A small image captioner, trained from scratch: batches of 64.
Rows from block 3 of the image encoder of a small image captioner, named by matrix and row number. Rows with one number belong to one neuron. Each number is 128 + 32 x the weight over its row's rms, rounded and kept within 0 to 255. All counts start at 0. Numbers have three digits each.
After each neuron's rows are labels from the 100 images, of 14976, where the neuron reaches its highest value: "colour at peak" is the nearest of a few named colours to the mean colour under the peak. Only what is clearly more common there than usual is listed. The data: photos of plants and fungi (iNaturalist).
# fc1: MLP up (encoder.blocks.3.mlp.fc1.weight, 960x160), inputs 0-79
# fc2: MLP down (encoder.blocks.3.mlp.fc2.weight, 160x960, transposed), outputs 0-79

fc1.186:160115148178073142120146108131075136049113091106116060090113123084111100133136111140172115107187105183110157201144096115089141076157157141032162149141086125166147144090148129139126126142111222151131073133128136123123101073121142108121114085
fc2.186:074133118076132152157151119067168099230151173137096193149159188111120145059087137105139095141049194070131093120098158122125119130116110108211121106102179161119147136148131137132188121139158069088122186134150130148145145168147071131108108128
colour at peak: purple

fc1.562:142101154107165126147080133123086150192167160115120100110110124108170118123085100123100106171162155189108111157129138122120157120097149130166116132077103115119102186139146110128130176141173142140140125097118163178113139085126111233174108097
fc2.562:113185120143193117124135147137211099088132040177103115136110164151087165102109127093123109108094126128126042128097126100093090111163099134068195131167125119126138111154138184138107095141150128111094160160098159083134140117109120109115127128
colour at peak: cyan; blue

fc1.144:105142154123187113166161119117161087102178128097105122094098111086181140121107156123121137173114107137108147182148150105085154089105161130150137112133061157100147167152111134091134200149133093142134094142179123182084128107092127132121080130
fc2.144:160157132166064141147100082118111148163195072132117124139141135126077125087148124099138168066119136094101090113155142083132099114123116142074127199129185075140150100129125139155151131120159157108107135111100119108095134177139123142122122129
colour at peak: blue

fc1.285:174100152120141143106108163132124124122132155137153130150122122124144150141138092109090177103116106154174108114127155111120158158094089141096185137179142131178135102117153160093153191162151096143197123121099150128140140165124094077156160192
fc2.285:094171078102092093133120088120170201126092128129146133160160171147153168147147173083146145125113091132137152099097111140187127169146126159102090168103144109082162168184088106158150124106151161162035141119136096138129109123097169125116125105
colour at peak: green

fc1.614:098108125131145125155068112153136089162142095157090105114127101119180119125083109145155129114110130159121117141095191107108142152152173114043100111058191177128128162158141117120138102136073089140130148184124119152107111148061114107133088087
fc2.614:140156139131121164148125116092165174104150136120139188138130109157072155140138141086135143201114035108161140140154128108236175169123090177141096132101122105082133118109161124173160155161143190102131139116145095077085108117167094161075141170
colour at peak: grey

fc1.688:174116134073135185143099137117152135217157125146108117122102143133177127093083064145125076179188124212110106177066089127057082117073161152110092123130100123170158158144103126135138129119158126151167181120096161171125105148109088178130156079
fc2.688:071112143163122090092120093095110114049158048131104119110121152124059135137121187079072109133076116084108098141094105105180140090135088120145174168122158135057144113162120162153129104107143113086111099156153162088147153153134178130157097166
colour at peak: cyan; blue

fc1.434:151104171127104159187168095135114104138092136102092162097117186116155150138131118069123165181136173169149116152109156079120139109090119149107138122144115135121147195118167110122080134125147175149044118134095131137131158080177114125134092064
fc2.434:138124104105159130089094154159120129142134123176123096124155137096076162061112141132150094145101111099123140140129091143126132104178224056138172112120172160143151059171168146126141093141131124123171156104182117095162117163094147122130107155
colour at peak: purple

fc1.200:095101126175135116179122125144123197158142144114088116119083057121168167112119072140128099131146104157215082173104133077110133129185135050107135106117147069142166133083105100116154086141106115152083075125150119155119118133139093143097160100
fc2.200:084139164162119149106190111180148081169101090133155163122206167122130099111115137105079115118124131134071148167097090134161087133138079134146112092149126142156085111195116139082086130176146147140096164145104157091131138144130136185152089219
colour at peak: black

fc1.660:171148076141092146103132130180150112166168088115107123116069109184185129074127121160165117075131089102083129158103159128074131145189138095083090129195159080102137118121135129083158130141136124115083111119111105125149122151116112125060193196
fc2.660:057127191139066120141155092093129152139127119134144128167187101094107160143144147075112087173146117133173163133149097140159120125077100123186139063090100138103147126161102125121115140169156092166161109135122136132096137105163078154178114112
colour at peak: black

fc1.731:162131132121161100087146108168188090086129146158142152195094101135109133036126161154180078111092033106119140081151087118097141102144108154141114132162149100163153136121143205133137148104112131137154230160094164109235177155094109148121125149
fc2.731:176136145179107139137139122155096167122151150087103103130117106125128121116099003164112095085170175135121147087156186092117107128136112126112089115130129111081076106139108104118102128182126120157082134139144124146066129177188093115121144131
colour at peak: yellow

fc1.595:114104128128120150135093146123128146126167128116100091082080119113149089083175106171120130090179083106128141156149123153115116161135114146114191136136125069097105064134104099122124069175127113084110061115153076158095129143101089134111168150
fc2.595:105154161169113136105192090170065175150104121103182179190175132109116117130155129060089085134096162150150149111083121131144114111143056105170120156085096173086108124100101134068175132087131141131128150147135162116171176163184082132118094136
colour at peak: black

fc1.168:106058118140169154146146088114160181119134157100107090063103154094112114134126133110126112114095140153064067130161091068135114101129128074106077114073126123141095108142120143112135146135130110147131110150140160174117116105175158143154089154
fc2.168:140162158134078113088173159131137074125100077201124176152157099124057089115151102154151157121133131100155168112109183123123145121098144112133152182163097166163172109166222124087140109130130170057124148104094065134117100124115080133100148115
colour at peak: purple

fc1.697:089106141167139175149116100153124145143113115107126063119090121118155137079125073166140132188105108127113091124159180095054105114163164125146160116113124095097144180125124090086183128126129109127113085146115139144162095146112097150085186117
fc2.697:106133164144102127119175136177135132140185101154131192159159080128086141135092187047086086100134094102143138165120125121145127159117087115130096081139085118123062074154110150053120112130136093156107137093135150111109132125149103221201143142
colour at peak: black

fc1.323:152129141131113114133097167125100119153172114084128123140101152163127118077153132097171123135146080186154089175140167096091102084129124126066157065100105086130171147101112171118113106181156150148110142159145086116096133103158044155086096106
fc2.323:095142100094138145128175123115136138120130133151129125158175152055112199085094131091090154167100146059133148143143119125102119090108128111188131158166092156125170110139160061137104138135139118134139128084104208104154125174136158058129090107
colour at peak: purple; blue

fc1.262:116111134113134156150094089067094179130077140127065090106118151140138128123140146128118168151140210144104152133084086132140113117097159166130142144110073124129170154146132159125101149089153175176097106133120148163140054097201149163154152140
fc2.262:153154112150150067125138156175148066107180144172164141140087140090116148082134120100149095103128121152152131145163183142111116130124128043149183079197151105133094111116168172137094111123107139091147113110121121084145179126045162095169154104
colour at peak: grey

fc1.610:157071119073183145139159115102125120080089183130095203086168119123112151143087090126073106162156131190123070067127141083141188166132107115145164139134102155119141106127108102116072152122163110160157179160119055181109159112129107120123119114
fc2.610:112186135164106161084120105224157118163135046134157075097115148146125168125146128119173139140074065117107110174114125140117116081138155131094091115123164142164154133161180137113152117112090131094109102117125181086140077107140118133104107164
colour at peak: purple

fc1.424:118094136120172184162093155172085209129129151170130133083119169138115077117058106067172109156160120183121093159118173129142106113096097119123118077069114082152129114163173128181095181152145197112138140113156104183107169087145080088109105086
fc2.424:070105129113142166067100176118150065162126064099122146090155146187052124132096088154121136159038165103067135156098185102126183174124201116107129131152127139213129113111137121072073139109144078135133135207088137118124112123126149159148115178
colour at peak: purple; pink

fc1.576:094143104202160108199113123078169132130207138127082136072165157164096145099142150114124168150126088086122115135167157128141147122147120114107178127128092127135137172182143096089117059174114145141156115107097158064084096108162096118139074075
fc2.576:158098178090079138085145096124119151140069101121136130190140142016122087079119106120139124094111100162132126170184114091152158127103136097150115150092125069158124098059172122129086152130165124111094176106146110156159112150091141122107090148
colour at peak: purple

fc1.169:178145169155109114107155060119160150092099200131092153099157163162089144185118143100140063132101113120148150133138158105088138134140115125090149105179102082114091164136148124112101088131096049117184086139086125083079067165113137103173084062
fc2.169:111080112131112155147124143123132052094122100068185111111155153150094174148172142160122186128113117084117139153108099178107118108114178106136120121175109120147181145156139170085112158134086148171143156093143118159070174066137101102088123068
colour at peak: grey

fc1.177:152105147189121115120140148145102159096154076141147150106133160163056088047085146130169045140101109140164094093158135138144175117166199090110112121130112116149112094172228112094070094146125129116115126160094113117125094015133168119121080121
fc2.177:103140122102115141164142200189116119136101143128131106152108108116070147161135094098173131125098176146111114180139141098149163118102203104163139182132187109159094135094153108092099098138102100126080209108113105127148158207159087156156108105
colour at peak: pink; purple

fc1.136:168139124133117151083138201097138072098136101140093155112126047112147127149129072125111063080105095108169099180122164150104132138145118158149178102122111103066115129172155115099148165127178171094158064082093103162125137113088097131153069123
fc2.136:126105142132155135156139088161153160162118117089158063118096150159123127114099221161133199191138181111115192115156123115120134124142109156081099184131147096187130151087087126133136126103099060157095141133153106094151132144191165089103144093
colour at peak: grey

fc1.527:144084112101128115149085092085130086158153173123163104123067112100116160158096072184158123163102099132160105113074114147109111133087196161129131176122151157164143152087184119092119149090142091129110148089099129100137107145137151176092104039
fc2.527:142146121170114070136137098154160145089135030172095154091152118121120076083112153069122137153174156116155058152170116125157128127138111148091111086112197125141147132178152183158129100120123148132102162127155151144215103147128138110139120195
colour at peak: cyan

fc1.766:130145158121098098148145123168076162101062190153118178088154150122162118135188161147123083078098135108158148118143107135148113142142160128217108124138161112141148150114113130139109111129116060133147113067057099115181125110133089111113133076
fc2.766:168084133175158076126175112158146119114124092159105121136125127160079093173080135095121185194118172118108089088082090103105084134103115092081105140077146166199131109148166086112143139090100147126109178135170140139080094110067142125144132134
colour at peak: orange

fc1.282:166080123119117119171116162126077146129129085079142157120130131139161088035143156126151134112181157172109143085154130060098100116144087079090124140179136109118096057103106142119159082165133079138152092141126066107144161129131085126150188129
fc2.282:067176140112101132104187066105119129144120107151142084134170133097097165173112152107073094155095113104142139163079093156156173129153062172203147118085117141130158175171104083115052113095112141122128153179109167170116100117119130111109092178
colour at peak: black

fc1.73:144084115159117145110121168124110108112161122156149125124116145109129141175175119134193094130138123137136154126159127167124192141121159070128115069162100144149025087143120093082165088153140191130084089097112158106141150081058096075105089159
fc2.73:131195132085155178077141145132141158103148107070140167222174084104092121104094089180101161168070135073130090132069101104160080163116087142133159157096082165118206121094170161164117167095164092120091170151131121124128077168172101157133134118
colour at peak: red

fc1.100:068171115176148148156115111181087186174156079110084063144135087134155083114141078177154136157137104070164133161146144159130093109123136087112168093120107082119097132105127116114197126138103134106079110148118102182166119094157104117097217169
fc2.100:178073184129035174098211175119144093128077139108162190178167109089118178101161128117106063111136133116123162159118129138109140160115142131166107098153120149129123061170119136082102138143164118194111152103195128080140137148147101141160063121
colour at peak: black

fc1.110:087121093157133064159133169133156131200174115164090081139140071161144133102107142129096126167136149143109107183160094139104109119130205200127105136086143097150117135154136142086155164183129143187099121150070111125119136185103121093107180131
fc2.110:137148141125078185093118080099127102058128109120145166157143215101140101097129141071134103116110069143148121149118139100146149115102083046158122131156113133114147100075096155143124090100166114101137131092168155128091139113150109187150171129
colour at peak: cyan; green

fc1.217:155079146168109131063159175135091134115146065098120139151121090104069119128145084069185085082120090118082088151134143082068152169076112103040129166087174143078165085119192155116122118115147122115158130097151139133141120177134149089142129131
fc2.217:093154099117077115123137082116171117155092158102139134167164132133165132117132092150118152159116116151157195091125077191172166105111111143200055056136135119141119155126069132123177131141147089146101124117089141136164106116119133113108180145
colour at peak: green

fc1.239:112107166117172120140117199072077153133132097100196136127090128085153132124209169158138101146150115093133144113123151099115122050148107127139127091068096138104087061160125108142138181158125173185088182116087069133147100121099119114143133153
fc2.239:140190158130144167102108146138112135120137133158132104132122084106151154145095151075133101110103113139172125094122195102198098167136072122106068116187148130129124204121085142075174163082186122091114084148149116067144134141151146173134176112
colour at peak: pink

fc1.264:116109128100186135030097121140114144083125155123158134167089135110144133106098095126137142154109079150208113122123124163134142133107142038113109032135162139150089109151119155102107119089090186103130152139083121141163121093151098113103109120
fc2.264:164172126061109129079118130165130098096197151094118106175141129103110086134142186138152136100111166039128121132099118131185110131192158166191097184114079080075144119081151111096126113171143103137106113076157150102098133152124120077157128149
colour at peak: pink

fc1.175:143104111160107069119073173094092129178153136134103145136125068118129122158074047136143148150162140139116180135079146126099139070109118121052115107131136087163142119119186097140133124150136142130047136153085126091070175136151089147107109117
fc2.175:073152138088103184144140087139135150097111094139140109114189189125118120040135196069093119122097108134128110185127079116134166164128122133206130148126125129099138128129081177104165125109144116113174146099143145135179119181117130092107142146
colour at peak: cyan

fc1.163:125119147118129112104132116162142066084095115111131130133139149106120172094138121139064117133099133069149069141123154156085087173103087157149174175055136129111160075160132189145048085177137119059090110143131118141125137156114186130111156101
fc2.163:172150106122090146119105086093148093138148130160166114078120116132093109160125133132157123117138146111092071132099073144133169144087164131125097054225190196149138141107084186059160146035081137192129162103143181155091114097087109114152106127
colour at peak: grey

fc1.94:113104117089127127101108106126097111130182155139130143139153144180164138105129050157176151156144081114138141171135133128091136052087167191147183149144134101146115152101153124128125193141161112143113142057150144106105097080136147180141124103
fc2.94:123131115151137137108154100104148147095119043102164134069093110081112114117103208073098146117127148126133053119127075118169147196138112126071105123119163162122168126125097124104155080075147122156118164112165116153184168169135090100113086184
colour at peak: cyan

fc1.520:128145111180167124156138092130134157132065137142091151144125137184108091121167126161114142088145170116097096126227091112162046143178094112146110105092171172153127114154100117128166103137137114120202088113147152077192125066113139147107156108
fc2.520:106074160085117131077176199092124136145156128127128126101095118097146108162109174103145122100109138141145103158072160168121174095065095089117152138127109122147129131108156062112048133154125180141061146141087078204091087125133125078161139137
colour at peak: brown

fc1.195:126120102120159133127081126111161120108191110167147179113111161142152105121134122139108133126126120174090084159085143126086060087092097148162168129132124121197138156160109091141125157165140117143134134159173139104070098154106074207076109082
fc2.195:123107146120098102121148127112112164134142094105108074110134100097125157068087160065093152176112135153102107142104055063184216134098172114177077187153129105117113130181095099158115071107137105105134130126063152161128148155160132114141124193
colour at peak: cyan; blue

fc1.544:129135149169129111100139119169104121131162159138095092080130107154144104065157117174152128054149122101097150126145155121153118125142065100105155130132218098092093005110086104154148100162161144096168077117178063162172142138149156146095111160
fc2.544:091130100128087173131152114106070175121093114091135193177135145085101121144152121098097069124123171127166124160100089140139128148155102103189105120116062184096146150114132087074145134155120134125107148200140167129110100113145088088143133155
colour at peak: black

fc1.362:175093134135111158160124117118087163114113128151070077124113094159166151091091116085085126128111124181094110147087123112088055063118134139135143169140129130125118162155117149128131127110152090117134130191079143134123084163074071143095171101
fc2.362:111138183124096138069173120165185160133125099113164112095141101088096112159162123120078099148130102095143182149129082090207190141093121149175116150163102129138125146163077079122165147167144086096148151082142119108111137111147098177150117168
colour at peak: blue; cyan

fc1.449:112115154119117131133139104166096174072077141114098134135161182153186090118148120112118110066118138160137168142176071089175107101157128104193052141074147146157102172094120140114095105138157097108101067097091113129063088106166104095145121070
fc2.449:128085112149147102157181126140144114169146162158142151106101100087079065146151181164141164157133170111108036109111103182110078160102107113144162116127130115152125128165193058088121169124094137086177180106173169147140124094089111160121128203
colour at peak: red

fc1.220:179109205128137091148177148182097142090166116170094162119132171128162074089162147152087112137112133142164095118142116174113196132146113084128138118142082129123105130128147103166137113092103099132068107129068119151102163168154047083107166113
fc2.220:149148068095122137108108098092125092147110173125174137151132142129058121169132068145132111133131177103097106145097111126131041121099117111150092109094100094177115114107139117083109133177101199139137186103208195146102108067101133137121087153
colour at peak: red

fc1.255:129120064155172148123156078180139143151128137112098000157110133128126104089106124164133094128142087101173121123166101153146121146148159107117134155114162141062073092135155090138156177127100162081156146093052098194157077151107107113166140166
fc2.255:111120146167065138148110181185124120124115080144147193114150097110130183172112123091102193109148115130093152190088126144117144136155115155079090122172083108173113116114115175165139149160203090157125151145139134029099112109124116139124110144
colour at peak: black

fc1.61:150098124099158153108087140123178099167139152148160123082126152140077170169111114111144140143132120145144114144099186127113123161140138073102151164198164093108085179062143128105107147117116154148181156124138163084129160131198159176113120115
fc2.61:143159118136093096170093112129109159092103072113111104172133124119156080073104108141117071130112114139146118123154111146151172151098136177095150058096119173139135055217087148172149065124101079125092099118101144143141116098074092104152104096
colour at peak: cyan

fc1.376:142099165114117148124151148136161107104141083129117137139143118091093146077171121118141115176105029224165151133103133158112098100093147128101152113054094146135140110175128109159125138152116135136126161112118169135068106084134165158114118113
fc2.376:125147080177119092110092113044103124131144138125096127115104114136095157117065142103114122055114222100060087145119121111098113144128122110112127156238143111094101122073114148083112149104114115148158130108154139084189131100109118077102137098
colour at peak: cyan

fc1.193:165142134143117120137126124151168089123144126125074085061176076148113129103137194123088173164163112156122122170151158157128070121100137142160140110164102152067101186132157175099107195121134121114122120086164107110105186130134136126071099171
fc2.193:128163152152168171152093134082139118123127094150157156184098153095091079097164063099140116102087147154099045118143103112075186072135138134074170148143135117138113122084075137122178115135165145147152146103090139148128090118137097120163138051
colour at peak: cyan; blue

fc1.332:105134084095135105151149129135156141127119091164118115169134152116156128127150082119073193118158123159101141158124143215135183131083133195112193148072085159135125139168117132098134159159173113109116064079085092101123162187125123097135161175
fc2.332:118169097125067150111124090087141122157102173144096128173150135123143203151144173102138116070079135082161139116152176029104065127170156087147093168135158129154158117131143185149132125151152162176080186144126096183162108111126176108151147137
colour at peak: green

fc1.433:106147096067143135068142123180155179075115146135133116136139095123167138131097089108170135131104105165096115096112165140156152117089134054132130126147176104132106119097165200071103154151076157129142141169065125152165129130102132117159085084
fc2.433:156125158188090114108102067179111098146174155101088120170166135105080131161100119156114081113117094125142122120131090089098121146153112148111065102099119102050107133098128071158145140151117069090141115068150127101073107170126088118065162182
colour at peak: pink

fc1.14:114129102174143101117127071187184088108146131082130107124071100138165152138160142165113177098177164057101121087110107184162133141165135063125127112157173106116100097149085146135160092160166132127171099124121087120115140092098102089181147172
fc2.14:146100104130105152137119157093102185161182140164105171157180169168128083136176098111180138105056138160110085164115107115135077091047124141184117169122090161132160118138143097085095116133159172111096094130111192189182133138151169104158160141
colour at peak: brown

fc1.147:098116141169145073167155127088129165125072133140152108059116125148095146096163168125101149102100161242060111106171141094086084079059141112117181140127074127125190114111138073093146171126135125130122086156129109130112126102142081149116167107
fc2.147:139169145115069191068158124160095105157158095129120166151156141074119098074129128072111086168102106046181130136130110115144172110172057126178100156142119159163085109163156143093133075134148149139136135087121092141106123161162099136147092143
colour at peak: black

fc1.253:139092081152152178082112052123117117153099157131117101131123147112151129105144083182110134109105131096113170089145101149099149150091166111062166136158111105091129071102105148130096102117135119098173139099121077109174077108130082107159116126
fc2.253:105143178164069093150085180066146145117193132073139161146135124188135082099130145099145109090141147137160100158118167146190094099118070140197109117094135125165134130136137098088177108115145123098100093148103137134102176183130116051138150156
colour at peak: black

fc1.192:135094156225130138189130100173141108116189164097072098102114062191105102140133136126124131127122108137131083177141139105107117112115134107035150142085087113145136209122136149098130180106129190124111094119105142090093147103142126118058094083
fc2.192:139151125078132148116156091138154124150113058190131133129145191078169137106117106099119109140095155175125119147113084134113161063141162091141115100133165137185126114160156105130124071167197095139134174146128142134152123137136128128125170128
colour at peak: blue; cyan

fc1.518:125148106079164078130166104113149169077119179163167149108138073124105095119067181097115115114110159176147104123152069095192133120127114089078104105092121111146176132097178170100082149071084145154094142099114133085153133139178137109151071092
fc2.518:144134132139123156126163161202132065112134152124124165129103168127132124128187056158192129097158096080120150145142172104129140127102105089154098140148120112120092093144109073094143110190074125080132171158158146186059175151127059111101180161
colour at peak: pink

fc1.502:126092087128159094113093178056141133120154124137113127131147077159075102122134142113142155056113143100124048098108137123087126129131118110071142208097163174119141107142166092065183135128105149170089134151086150086073168162131059125092100125
fc2.502:166111111101076188140148134122111189156134141117168081161144138102184186147129112136088150165099113144142185166166157111205179194156075158178140096156123093167110123152064150171082112192128142124100200084128120158155161099173120151143166166
colour at peak: green