config = dict(
    encoder_bias='all',
    encoder_parallel_block=False,
    fusion='prefix',
    label_smoothing=0.05,
    lr=0.014,
)
Rows from block 3 of the image encoder of a small image captioner, named by matrix and row number. Rows with one number belong to one neuron. Each number is 128 + 32 x the weight over its row's rms, rounded and kept within 0 to 255. All counts start at 0. After the name is the row's rms in percent of the matrix's.
Before each neuron's rows are labels from the 100 images, of 14976, where the neuron reaches its highest value: "top examples" is what is common among them; "colour at peak" is the nearest of a few named colours to the mean colour under the peak. Only what is clearly more common there than usual is listed. The data: photos of plants and fungi (iNaturalist).
# fc1: MLP up (encoder.blocks.3.mlp.fc1.weight, 960x160), inputs 80-159
# fc2: MLP down (encoder.blocks.3.mlp.fc2.weight, 160x960, transposed), outputs 80-159

top examples: order Fagales
colour at peak: brown
fc1.291 175 [100 144 120 147 115 113 145 160 113 117 122 126  78 129  62 126 131  86 152 133 156 155 146 123 127 155 174 150 154 166 126  92 164  62 170 159 168 131 116  84  95 153 166  74 171 129 118 125 117 150 156  87 152  64 179 191 154 114 111 173 151  85 144 101 103 137 138 122  70 128  97 188  78 162  52  67 141 174 136 106]
fc2.291 183 [145  97 162 145  81 154 152 194  95 107 112 118 135 131 138  86 111 161  77 157 113 160 154 149  84 120 157  58  89 165 125 172 136 149  66 134 137 137 165 114 112 195 123 104 135 113 100 150 127 135  88 113 124  99 140 157  82 183 163 121 206 128 184 125 146 124  86 168 127 180 109 124 115 132  59  80 175 124 147  93]

top examples: order Caryophyllales; family: Cactaceae
colour at peak: grey
fc1.734 115 [116  67  93 141 136 175 182 111 160  37 192 161 138 108 119 131 115 125 101 106 149 135 123 156 105 177 122  81 114 169 126 168 162 112 197 107 105 119 132 102  87  69 113 189 150 123  99  47 161 134 130 135 100 149  75 124 147 139 122  82 108 157 116 131 190 121 176 131 100 111 100 148 132 115 168  89  79 139 135 105]
fc2.734 118 [117 181 124  78  81  37 101 151 165 138  69 109  95 138 113 159 140 123 192 108  92 178 113 148 198 124 138 163 132 122 116 116  76 151  29 142 160 138 173 118 188 157 135 138 119 131 189 172 149  97 181 132  92 124 134 119 123  90 158 207 110 117 114  89  89 151 166 119 106 134 145 130 141 111 103 148 191 162 158 140]

top examples: class Liliopsida
colour at peak: cyan
fc1.490 200 [185  98 110 131 160 117 140 115 153 178 160 104 100  66 139  34 100 157 118 112 166 134 160 112  85  93  79 169 156 106 137 110 147 132 151  71 134 212  97 117 116 176 149 131 181 147 120 165 114  86 102 113 117 197 109 182  91 118 133  60 143 181  95 107  97 145 155  95  72  99 100 121 134 119 105 166 171  88 125 107]
fc2.490 236 [150 125 157 129 118 148  98 144 144 212  88 173 151 145 172 110 163 123 183 105 157 100 154  96 194 118 184  88 191 119 144 115 137 135  82 158 129 122 149 139  46 123 169 109 161 111 113 132 133 156 166 170 116 160  76  89 142  97 209 196 171  95 101 149 130 113 164  92 106 111 177 151 151 109 149 101  52 142 133 165]

top examples: order Asterales; family: Asteraceae
colour at peak: brown
fc1.104 092 [ 46 114 181 136  99  79  95 169  96  65 142 173  97 118 170 111  96 170  33 120 141 131 127  97  83  84 129 140 133 176 161 112 123 185 151 143 133  56 143 149 129 154 139 125 131 168 178 146 133 107 106 189 140  58 118 147  93 175  55 130  62 153 167 157  94 120 167 129 138 128 146 184 103  68  92  88 122 115 131  89]
fc2.104 080 [107 144  78 108 143 147 168  98 204 207 132 136 133 102 109 156 168 111 136 115  94 129 114 164 168  90  57  99 132 138  95 147 112  96 139 104 137  85 117 101 127 117 105  61  60 104  98 144 168  77 129  98  94  84  87 134 144 130 119 161 114 133  73 117 152 118 166 112 157 169 135 122 101 131 186 174 100 108  80 108]

top examples: order Fagales
colour at peak: brown
fc1.341 059 [141 187  92 164  99 137 134 158 121 156 129  98 153 112 105 133 165 120 121 133  44 148 155 137 137  82 162 127 141 116  95  74 178  93 104 154 149 174 142 105  89 207 110 121 187 132 132  99 138 159 147  79  56  86 146 119 112 126 132 107  83 111 176  58 143 119 124 151 122 120  88 131  77 128  99 115 157 144 134 144]
fc2.341 065 [139 112 170 101 180 111 151 167 115  96 123 153 125 192 142 108 103 157 125  98 183 111 146 130 123 136 121 184 111 168 163 160 150 126  99 151 129 119 132 194 128  86 188 137 154 119 138 116 110 127 118 158 182 155 129 149 123 146  96 105  82 116 130 166 122  84  98 151  98 151 154 150 160  97 153 102 142  88  89  86]

top examples: order Lamiales
colour at peak: grey
fc1.249 186 [161 142 194 128  80 122 127 125 160 172 160 121 133 162  99 108 119 164  98  88 153 161 144 118 112 110  31 128 152 113 191 133 160 156 138 125 147 109 104 113 147 165 120  58  92 158 105 160 105  75 118 135 115 179  76 151 135 115 182  73 146 120 196 147 107 177 120 116  82 107 135  67 110 183 142 153 140 133  93 122]
fc2.249 181 [178 110 110  90 101 107 157 178  95 170 136 101 115 130 133 128 167 154  93 118 149 153 175  94 131 151 136 157 133  91  76 124 150 144  99 123  97  90  56 108  97  69 135  91  93 159 122 140 124 111 174 153 132 109 133 136 110 121 125 133 151 112  80 125 134 138 181 120 112 117 178 148 153 103 157 189  72 145 201  93]

top examples: order Asterales; family: Asteraceae
colour at peak: grey
fc1.479 073 [123 111 124 100 126  49  77 151 180 128  76 165 154 118 109 193 186 148 118  55 153 167 134 183 149  88  66 160 110  99 165 100 118 100 170 156 120 108 145 126 115 160  96  91 140 183 101 102 152 125 116 129 164  81 146 103 153 172 106 112 134 129 192  98 213  79 116 114  91 160 172 123 138 138  86 102 140 107 129 176]
fc2.479 075 [153 169 119 123  68 189 131 146  55 121 147 115  58 179 119  82 117 168 141 137 124  62 145 114  72 124 135 127 163 178 116 118 124 100  85 104 150 161 107 142 121  89 181 130 138  75 133 106 110  71  57 134 151 162 104 141 104  92  94 127 116 161  73 154  48 130 109 139 148 159  66 152 100 155  92 147 149 124 125 128]

top examples: order Ranunculales; family: Asteraceae; order: Asterales
colour at peak: orange; yellow
fc1.448 108 [ 96 139 175 143 124  84 129 173 110 149 107 138 206  88 189 178 168 132 119 134 154 151  86  88  93 117 172 136 103 142  79 110 105 192 172 111 188 124 153  76 178 124 117 152 116 125  98 112 116 175  96 209 133 132 126 147  77 134  98 175 168 129 122 159 121 125 127 144 104 162  85  76 168  72 102  95 114  62  99 108]
fc2.448 097 [ 43  93 108  65 195 189  81 105 146 149 126 107  95 151 104 125 137 154 145 129 118  94 156 142 141 141  97 138 204 129 103 130 189 125  85 163  90 111 132 181 151  72  97 138  80 140 185  87 209 111 133 107 114 154  94 190 150  54 170 150 107 122 114 125 151 126 162 159 124 124 129 166 108 119 130 155  99 130 124 159]

top examples: order Asterales; family: Asteraceae
colour at peak: brown
fc1.537 071 [153 122 149  80 151 103  95 143 110  94 132 124 147  83 104 108  72 204 189 149 128 130 103 126 136 159 158 133 121 155 119 157 129  91  93  78 118 123 144 182  87 135  75  91 140 149 152 125 135 155  68 152 117 119  88  90 158 159 144 111 127 128 189 106 189 105 144 131 185 118 114  92 182  74 124 136  91 102  96 150]
fc2.537 065 [125 166 135 164 152  82 157 177 109 175 144 141 114 148 118 188 166 101  61  97  84 122 143 128 142 120 117 132 120  71  69  82 113 225 149 193 151 129 134 126 152 154 140 207 124 103  44 155  97 158 148 105  92  67 165 120 142  94  91 139  52  94 121 169  84 183 103 131  97  98 129 130 100 121 167 111 117 101 157  98]

top examples: order Caryophyllales
colour at peak: brown
fc1.115 070 [147 141 100  97  90 132 106 137 113 214  95 170 102 135 194  85 128  99 136 208 125 119 137 119 136  90  99 159 121 141 118 170 112 124  87 128 134 167 152 107 106 124 138 141  90 163  54 146 120 158  89 154 153 144 114 160 119 134 117 109  73 128 138 120 123 124 136 125 154 104 105 170  95 135  72 155  93 108 232 191]
fc2.115 069 [108  99 167 203 164  94 174 121 116  58 154 136 176 215  66 121 122 113 144  76 112 132 132 115 128 145 140  74 115  92 100 139 188 146 129 137 141 118 157 120 114  92  83 182 158  97 151 105  90  69 107 106 182 124 134 120 140  89 127 105 112 123 130  89  93 143  82 136 102 124 103 136 135 146 163 146 166 143  67  81]

top examples: order Ranunculales; order Asterales
colour at peak: orange; red
fc1.503 050 [ 56 144 171 149  99  97 141 181  95 173 117 136 124  94 106 151 160 157 104 108 126 160  81  71 150 140 188 160 133  85  97 127 109 181 117 190 175 171  98  76  82 124 136 108 186 108 126 145 101 119 103 124 112 139 137 170 129  72 114  59 166 145 133 147 155 111 115 119  90 138  42 133 182  91 145 133 120 128  99 149]
fc2.503 050 [110  80 123  84 122 165  91 124 175 122  81  91 138 160  89 119 102 150 142 194  98 140 187 179  87 123  60 114 171 119 146 121 191 107 138  42  78 118 121 115 164  99  99 209  76 144 139 126 163 144 139  93 121 113  90 147 100 135 140 182 134 117 145 114 120 125 138 161  76 103 198 143 117 122 111 138 115 130 160 133]

top examples: order Asterales; family: Asteraceae
colour at peak: brown
fc1.322 064 [157 165 135  73 116 122 115 148 104 177 101 139 138 119 134 169 126 209 157 130 161 185  81  84 100 113 124 139 110 127  99 112 133  93 120 127 136 137 151 104  66  50 147  85 135 154 108 119 111 166 115 145 153 111 189 135 163 123  92 120 129 122 185  98 103  92 157 199  90 161 155  98  75 174  79 167 125 143 126 145]
fc2.322 060 [ 81  74 136 123 137 117  98 152 151 134 120 107 146 115  79 103 100  83 134 127 127  94 139 150 153 141 125  91 113 134 208  99 133 146 148 122 118 137  60 138 124 145 179 130 137 117 134 137 123 116  91 141 128 130  43 168  88  99 166 136 143 137 108 143 150 147 118 131  61 146  66 125 167 121 123 114 127 125 140 109]

top examples: order Asterales; family: Asteraceae
colour at peak: brown
fc1.535 084 [ 97  54 179 183 125 160 200 147 141 213 119  84 138 136 168 112 126 145 181 175 148  68 103 107 148 124 130 135 135 116 133 159 147 111 113 142 123 137 119 128 121 105 117 118  83  87  90 131  54 129 147 159 146 182  70 124 124 134 166  94 131 121 131 191  96 153  89 145  84 166  64 126 120 111  92 196 161 123 213 127]
fc2.535 083 [103 103 143 145 200 113  98 126 119  74 158 128 149 148  74 100 206 102 118  88 134 186 100 130 157 146 105 146 136 117  62 127 158 163 166 129 134 133 124 106  69 137  87 138 157 171 140 145 131 118  97  91 137  44 169 102 117 104 115 163  97  98 117 139 107  78 160 104 157 108 121 129 129 134 123 163 149 146 118 149]